Weights of a small image diffusion model: trained on microscope photos of single blood and bone marrow cells, 18.6 epochs.
Rows from block 3 of a small image diffusion model, named by matrix and row number. Rows with one number belong to one channel. Each number is 50 + 15 x the weight over its row's rms, rounded and kept within 0 to 99. All counts start at 0. After the name is the row's rms in percent of the matrix's.
After each channel's rows are labels from the 100 images, of 14848 (inputs lightly noised), where the channel reaches its highest value: "strongest on" is what is common among them. Only what is clearly more common there than usual is listed. The data: microscope photos of single blood and bone marrow cells.
# convs0: first 3x3 conv (model.mid.0.convs.0.weight, 144x144x3x3, each kernel summed), inputs 48-95
# convs1: second 3x3 conv (model.mid.0.convs.1.weight, 144x144x3x3, transposed, each kernel summed), outputs 48-95

convs0.20 152:51 73 21 35 72 57 64 63 61 38 63 50 48 46 34 51 59 73 70 47 49 67 62 65 59 67 47 58 56 57 77 51 65 56 09 43 56 68 54 56 46 60 44 47 32 31 62 58
convs1.20 103:64 46 79 58 35 55 47 39 41 55 29 54 51 54 71 46 49 56 48 48 36 46 33 41 57 56 53 31 62 41 28 53 53 36 54 41 57 57 45 70 51 51 60 36 60 45 48 47
strongest on: cell type: lymphocyte

convs0.18 098:54 43 49 54 63 84 44 40 69 40 25 80 59 41 48 45 40 49 25 66 38 42 44 28 43 74 34 32 29 33 35 39 37 54 40 30 63 63 46 48 49 86 66 49 38 54 42 71
convs1.18 091:84 51 66 73 66 37 29 73 52 79 73 37 57 41 53 75 54 51 44 32 70 40 63 84 37 46 50 57 57 52 49 58 70 47 91 44 41 55 58 49 44 58 32 53 58 53 73 57
strongest on: cell type: artefact

convs0.137 091:25 50 86 65 33 99 53 39 39 41 61 74 64 41 48 49 55 62 45 68 47 48 66 43 42 59 26 54 30 28 63 37 49 53 71 37 44 50 45 52 68 48 59 45 28 64 42 54
convs1.137 088:74 37 40 70 56 57 30 69 36 52 32 29 37 48 38 55 47 36 41 55 37 62 71 60 55 28 57 25 65 49 28 59 46 52 39 26 38 58 62 61 29 50 18 32 76 53 62 53
strongest on: cell type: artefact

convs0.97 078:58 69 64 37 43 77 43 35 68 56 22 46 60 62 37 58 33 34 50 21 40 69 71 49 45 39 21 53 72 54 50 22 46 30 48 75 48 42 38 51 31 58 55 43 28 70 56 68
convs1.97 104:38 44 36 51 45 06 63 50 34 30 39 42 47 32 38 26 66 84 38 68 19 33 35 59 45 35 56 51 24 32 36 47 49 38 34 49 56 55 57 33 74 67 61 42 57 37 46 42
strongest on: cell type: segmented neutrophil

convs0.24 101:60 47 60 45 48 48 20 56 35 34 63 50 60 41 55 49 72 34 73 49 66 52 50 28 50 55 35 44 42 37 53 54 73 43 73 40 60 41 48 74 81 66 36 49 46 46 25 51
convs1.24 100:47 31 48 57 52 56 76 51 78 33 32 44 37 46 45 66 35 63 39 28 28 30 41 63 53 57 51 72 66 68 31 53 34 61 27 60 31 57 46 64 17 23 67 51 37 35 49 67
strongest on: smear: peripheral blood; cell type: myeloblast

convs0.138 134:49 35 27 44 56 22 48 55 49 49 42 49 62 41 70 52 17 30 54 60 57 38 45 59 64 60 68 41 35 53 59 50 59 49 24 50 64 51 48 54 40 38 43 47 45 00 38 37
convs1.138 133:39 48 34 43 46 54 62 47 20 40 61 55 38 40 50 65 61 58 40 75 62 58 44 42 38 56 51 53 53 92 49 74 35 43 82 55 40 37 58 63 49 69 53 49 61 49 70 37
strongest on: cell type: segmented neutrophil

convs0.139 090:82 48 55 64 30 47 47 68 68 51 66 84 67 73 65 65 47 35 82 57 38 47 58 46 66 56 39 56 62 45 58 55 39 50 63 49 58 56 66 49 55 49 40 49 47 69 53 56
convs1.139 105:45 60 54 31 54 57 64 47 49 59 47 38 32 34 44 59 52 69 23 61 32 34 69 39 62 28 75 45 22 53 44 53 68 28 44 42 29 35 47 57 52 48 42 37 61 66 71 31
strongest on: cell type: lymphocyte

convs0.127 088:28 36 63 35 78 42 61 27 49 43 40 60 57 52 14 62 51 34 66 22 50 56 66 50 42 78 30 37 50 63 53 46 42 59 47 65 62 50 36 64 44 70 64 50 48 64 49 66
convs1.127 127:63 60 37 55 48 33 21 34 88 50 80 46 40 43 58 57 57 65 42 38 54 52 60 60 60 23 63 49 52 25 67 70 76 50 78 24 26 73 49 32 62 39 53 38 49 52 35 53
strongest on: cell type: artefact

convs0.3 075:23 50 52 49 42 36 34 33 43 45 47 53 68 48 27 36 56 67 29 26 47 47 52 42 17 29 59 28 50 53 45 72 45 67 44 46 49 63 33 35 67 52 78 59 53 74 63 46
convs1.3 085:69 68 37 34 60 39 54 54 53 41 62 48 42 67 60 63 42 53 44 33 34 63 36 50 63 47 37 99 36 54 36 10 66 60 79 59 50 59 63 72 18 47 24 51 52 71 41 47
strongest on: smear: peripheral blood

convs0.103 131:56 39 63 40 74 67 66 55 46 21 62 12 48 39 36 55 46 28 16 37 60 48 56 52 59 70 56 31 60 18 67 57 61 55 46 67 93 50 52 06 36 30 61 46 45 45 61 60
convs1.103 112:47 56 52 30 33 30 85 37 66 50 23 42 71 62 67 48 57 37 09 39 50 70 52 43 21 60 25 46 57 65 30 44 55 39 57 48 54 63 42 57 61 86 72 32 62 62 35 45
strongest on: cell type: plasma cell

convs0.74 112:52 44 64 50 65 33 26 17 40 57 52 56 45 39 76 50 59 53 38 53 85 45 46 57 37 62 67 43 25 50 63 34 36 50 53 65 44 29 54 45 61 56 49 46 72 71 62 47
convs1.74 089:52 63 40 37 42 47 56 65 45 57 42 39 91 31 43 54 46 29 30 62 68 64 63 55 64 42 32 26 22 59 41 58 47 39 51 61 46 28 64 57 65 36 29 59 47 43 35 79
strongest on: cell type: segmented neutrophil; smear: peripheral blood

convs0.12 141:64 40 69 55 50 70 52 54 25 34 45 27 51 47 40 38 60 31 99 59 61 39 58 38 40 34 52 67 55 28 48 58 42 64 35 41 42 41 48 46 61 24 30 48 56 16 27 24
convs1.12 125:61 47 34 35 44 62 42 65 22 65 58 71 13 67 41 62 50 37 49 44 68 39 34 59 39 49 39 19 47 62 61 60 37 58 44 33 60 43 34 65 39 89 74 32 43 62 81 61
strongest on: smear: peripheral blood; cell type: segmented neutrophil

convs0.111 089:47 67 60 70 61 73 45 36 64 46 50 54 62 69 38 35 34 27 34 26 41 67 56 53 30 67 16 37 51 64 50 35 41 41 34 56 52 32 48 29 35 35 41 50 28 27 47 66
convs1.111 097:70 49 43 23 42 45 58 66 48 39 41 43 46 33 44 55 50 58 45 54 16 52 44 19 75 47 73 46 33 29 62 51 51 30 62 23 65 76 55 74 68 70 67 58 48 42 54 56
strongest on: smear: peripheral blood; cell type: segmented neutrophil

convs0.39 103:74 58 56 47 49 55 12 88 75 36 56 40 46 68 76 56 54 51 79 53 60 31 36 48 50 54 53 61 49 27 46 52 52 45 61 50 41 48 59 49 63 63 40 51 48 78 53 52
convs1.39 115:57 54 46 83 65 74 69 21 38 68 42 65 50 54 44 56 51 49 40 47 41 82 53 74 75 24 59 28 55 62 37 44 45 53 60 58 55 49 48 78 30 50 53 70 44 61 27 41
strongest on: smear: peripheral blood

convs0.92 123:52 36 50 35 67 28 63 58 39 42 27 31 58 51 55 57 56 35 34 56 58 34 64 57 59 56 66 45 44 63 57 39 52 43 30 46 52 46 21 54 52 42 46 46 36 14 56 34
convs1.92 134:70 38 37 60 75 65 52 30 38 29 43 52 51 40 45 66 49 48 53 55 58 51 34 33 39 53 38 53 78 75 78 83 32 56 76 24 73 72 43 62 59 67 46 79 50 45 61 63
strongest on: cell type: segmented neutrophil; smear: peripheral blood

convs0.118 065:63 49 43 58 56 39 22 43 53 55 32 34 42 58 85 51 49 24 66 60 49 41 43 62 34 44 64 49 30 38 60 48 36 30 56 52 35 35 35 46 86 62 33 41 64 62 85 27
convs1.118 094:60 81 31 43 43 29 51 33 49 26 23 39 39 30 42 53 31 74 39 54 62 50 55 29 27 66 38 80 46 57 31 55 61 57 42 60 74 52 79 39 26 54 61 56 42 65 43 58
strongest on: cell type: erythroblast

convs0.8 078:58 44 43 59 72 40 25 45 51 56 50 32 67 45 36 45 40 57 51 54 76 18 38 45 37 69 31 46 37 16 56 44 50 46 65 42 57 53 48 55 66 90 65 39 61 36 34 66
convs1.8 100:47 53 58 56 51 53 69 57 99 38 29 61 21 70 49 41 44 46 48 65 54 31 76 73 50 38 38 58 27 70 45 68 47 67 33 56 79 55 60 41 29 32 51 49 67 51 58 59
strongest on: smear: peripheral blood; cell type: myeloblast

convs0.58 074:64 25 57 52 50 38 59 49 46 39 36 45 50 66 84 37 59 36 52 36 34 40 73 60 46 40 39 36 44 39 38 56 30 61 62 26 47 38 55 67 31 61 46 50 50 66 54 42
convs1.58 092:71 66 62 79 20 32 60 51 37 51 61 54 25 29 63 60 58 94 44 74 39 49 25 68 49 63 48 65 45 68 45 42 68 39 53 54 53 56 27 26 41 66 31 40 65 50 60 46
strongest on: smear: peripheral blood

convs0.9 111:80 53 60 62 59 26 28 51 57 20 39 68 49 48 61 44 63 32 88 74 31 54 38 46 60 42 43 61 41 87 53 52 42 48 10 33 53 41 53 48 70 50 47 56 16 41 58 46
convs1.9 094:38 52 30 28 50 66 43 57 26 69 76 36 50 51 30 62 28 47 39 55 38 32 46 28 33 79 27 52 59 34 58 59 84 57 75 67 52 58 34 70 43 42 48 38 71 73 59 49
strongest on: smear: peripheral blood; cell type: segmented neutrophil

convs0.0 087:86 45 51 61 54 13 56 47 54 43 34 48 54 30 51 43 70 60 29 57 88 36 52 60 34 58 65 63 43 54 45 52 43 48 86 55 38 66 54 29 64 53 63 47 59 40 46 41
convs1.0 102:26 49 47 65 83 55 61 56 52 40 38 51 48 65 40 67 42 55 46 51 46 34 61 61 65 26 46 50 46 42 41 42 59 56 30 38 59 61 19 61 30 53 23 70 53 79 52 67
strongest on: cell type: lymphocyte

convs0.88 117:50 53 62 45 36 45 67 07 45 56 59 59 47 32 29 27 58 65 63 43 22 41 46 34 59 48 52 49 67 34 61 32 62 54 57 41 71 57 39 36 45 53 79 41 73 59 24 39
convs1.88 085:52 46 39 50 66 68 64 83 60 50 45 22 61 65 62 70 30 25 38 49 71 56 61 62 39 43 53 54 56 56 69 75 33 50 57 50 58 68 53 60 53 53 32 51 51 50 57 49
strongest on: cell type: artefact

convs0.15 115:71 37 66 84 45 38 26 43 52 55 61 76 48 65 55 52 54 20 21 50 29 78 19 61 50 24 48 49 45 57 31 51 29 31 61 59 36 42 62 50 37 46 23 53 47 81 75 41
convs1.15 124:37 56 49 28 66 51 61 43 75 36 61 16 60 68 51 39 45 82 53 60 49 43 79 20 40 84 48 58 47 35 52 30 74 53 59 55 66 69 35 63 50 58 53 54 84 54 58 57
strongest on: smear: peripheral blood; cell type: segmented neutrophil

convs0.40 098:62 52 78 60 44 23 73 62 52 32 36 55 45 64 44 70 67 54 26 32 40 45 57 54 46 48 29 44 46 81 38 42 67 63 51 53 70 40 44 35 37 62 91 52 52 71 35 24
convs1.40 084:23 60 39 61 61 80 38 49 44 82 38 46 55 36 34 43 46 27 67 60 51 69 39 48 59 76 70 48 42 32 77 66 37 56 48 48 31 51 26 68 51 21 27 54 45 34 77 44
strongest on: smear: peripheral blood; cell type: artefact

convs0.35 074:48 53 18 62 80 60 56 56 61 42 53 82 63 43 46 32 55 26 26 72 47 66 27 63 67 62 54 32 36 52 33 37 57 51 48 46 56 77 60 40 44 38 48 43 61 52 54 53
convs1.35 091:38 70 58 44 34 45 37 42 52 42 68 52 38 67 49 67 40 76 31 32 33 11 51 26 29 36 44 51 42 45 71 54 43 53 53 81 87 48 38 46 35 45 58 39 33 35 52 41
strongest on: smear: peripheral blood; cell type: lymphocyte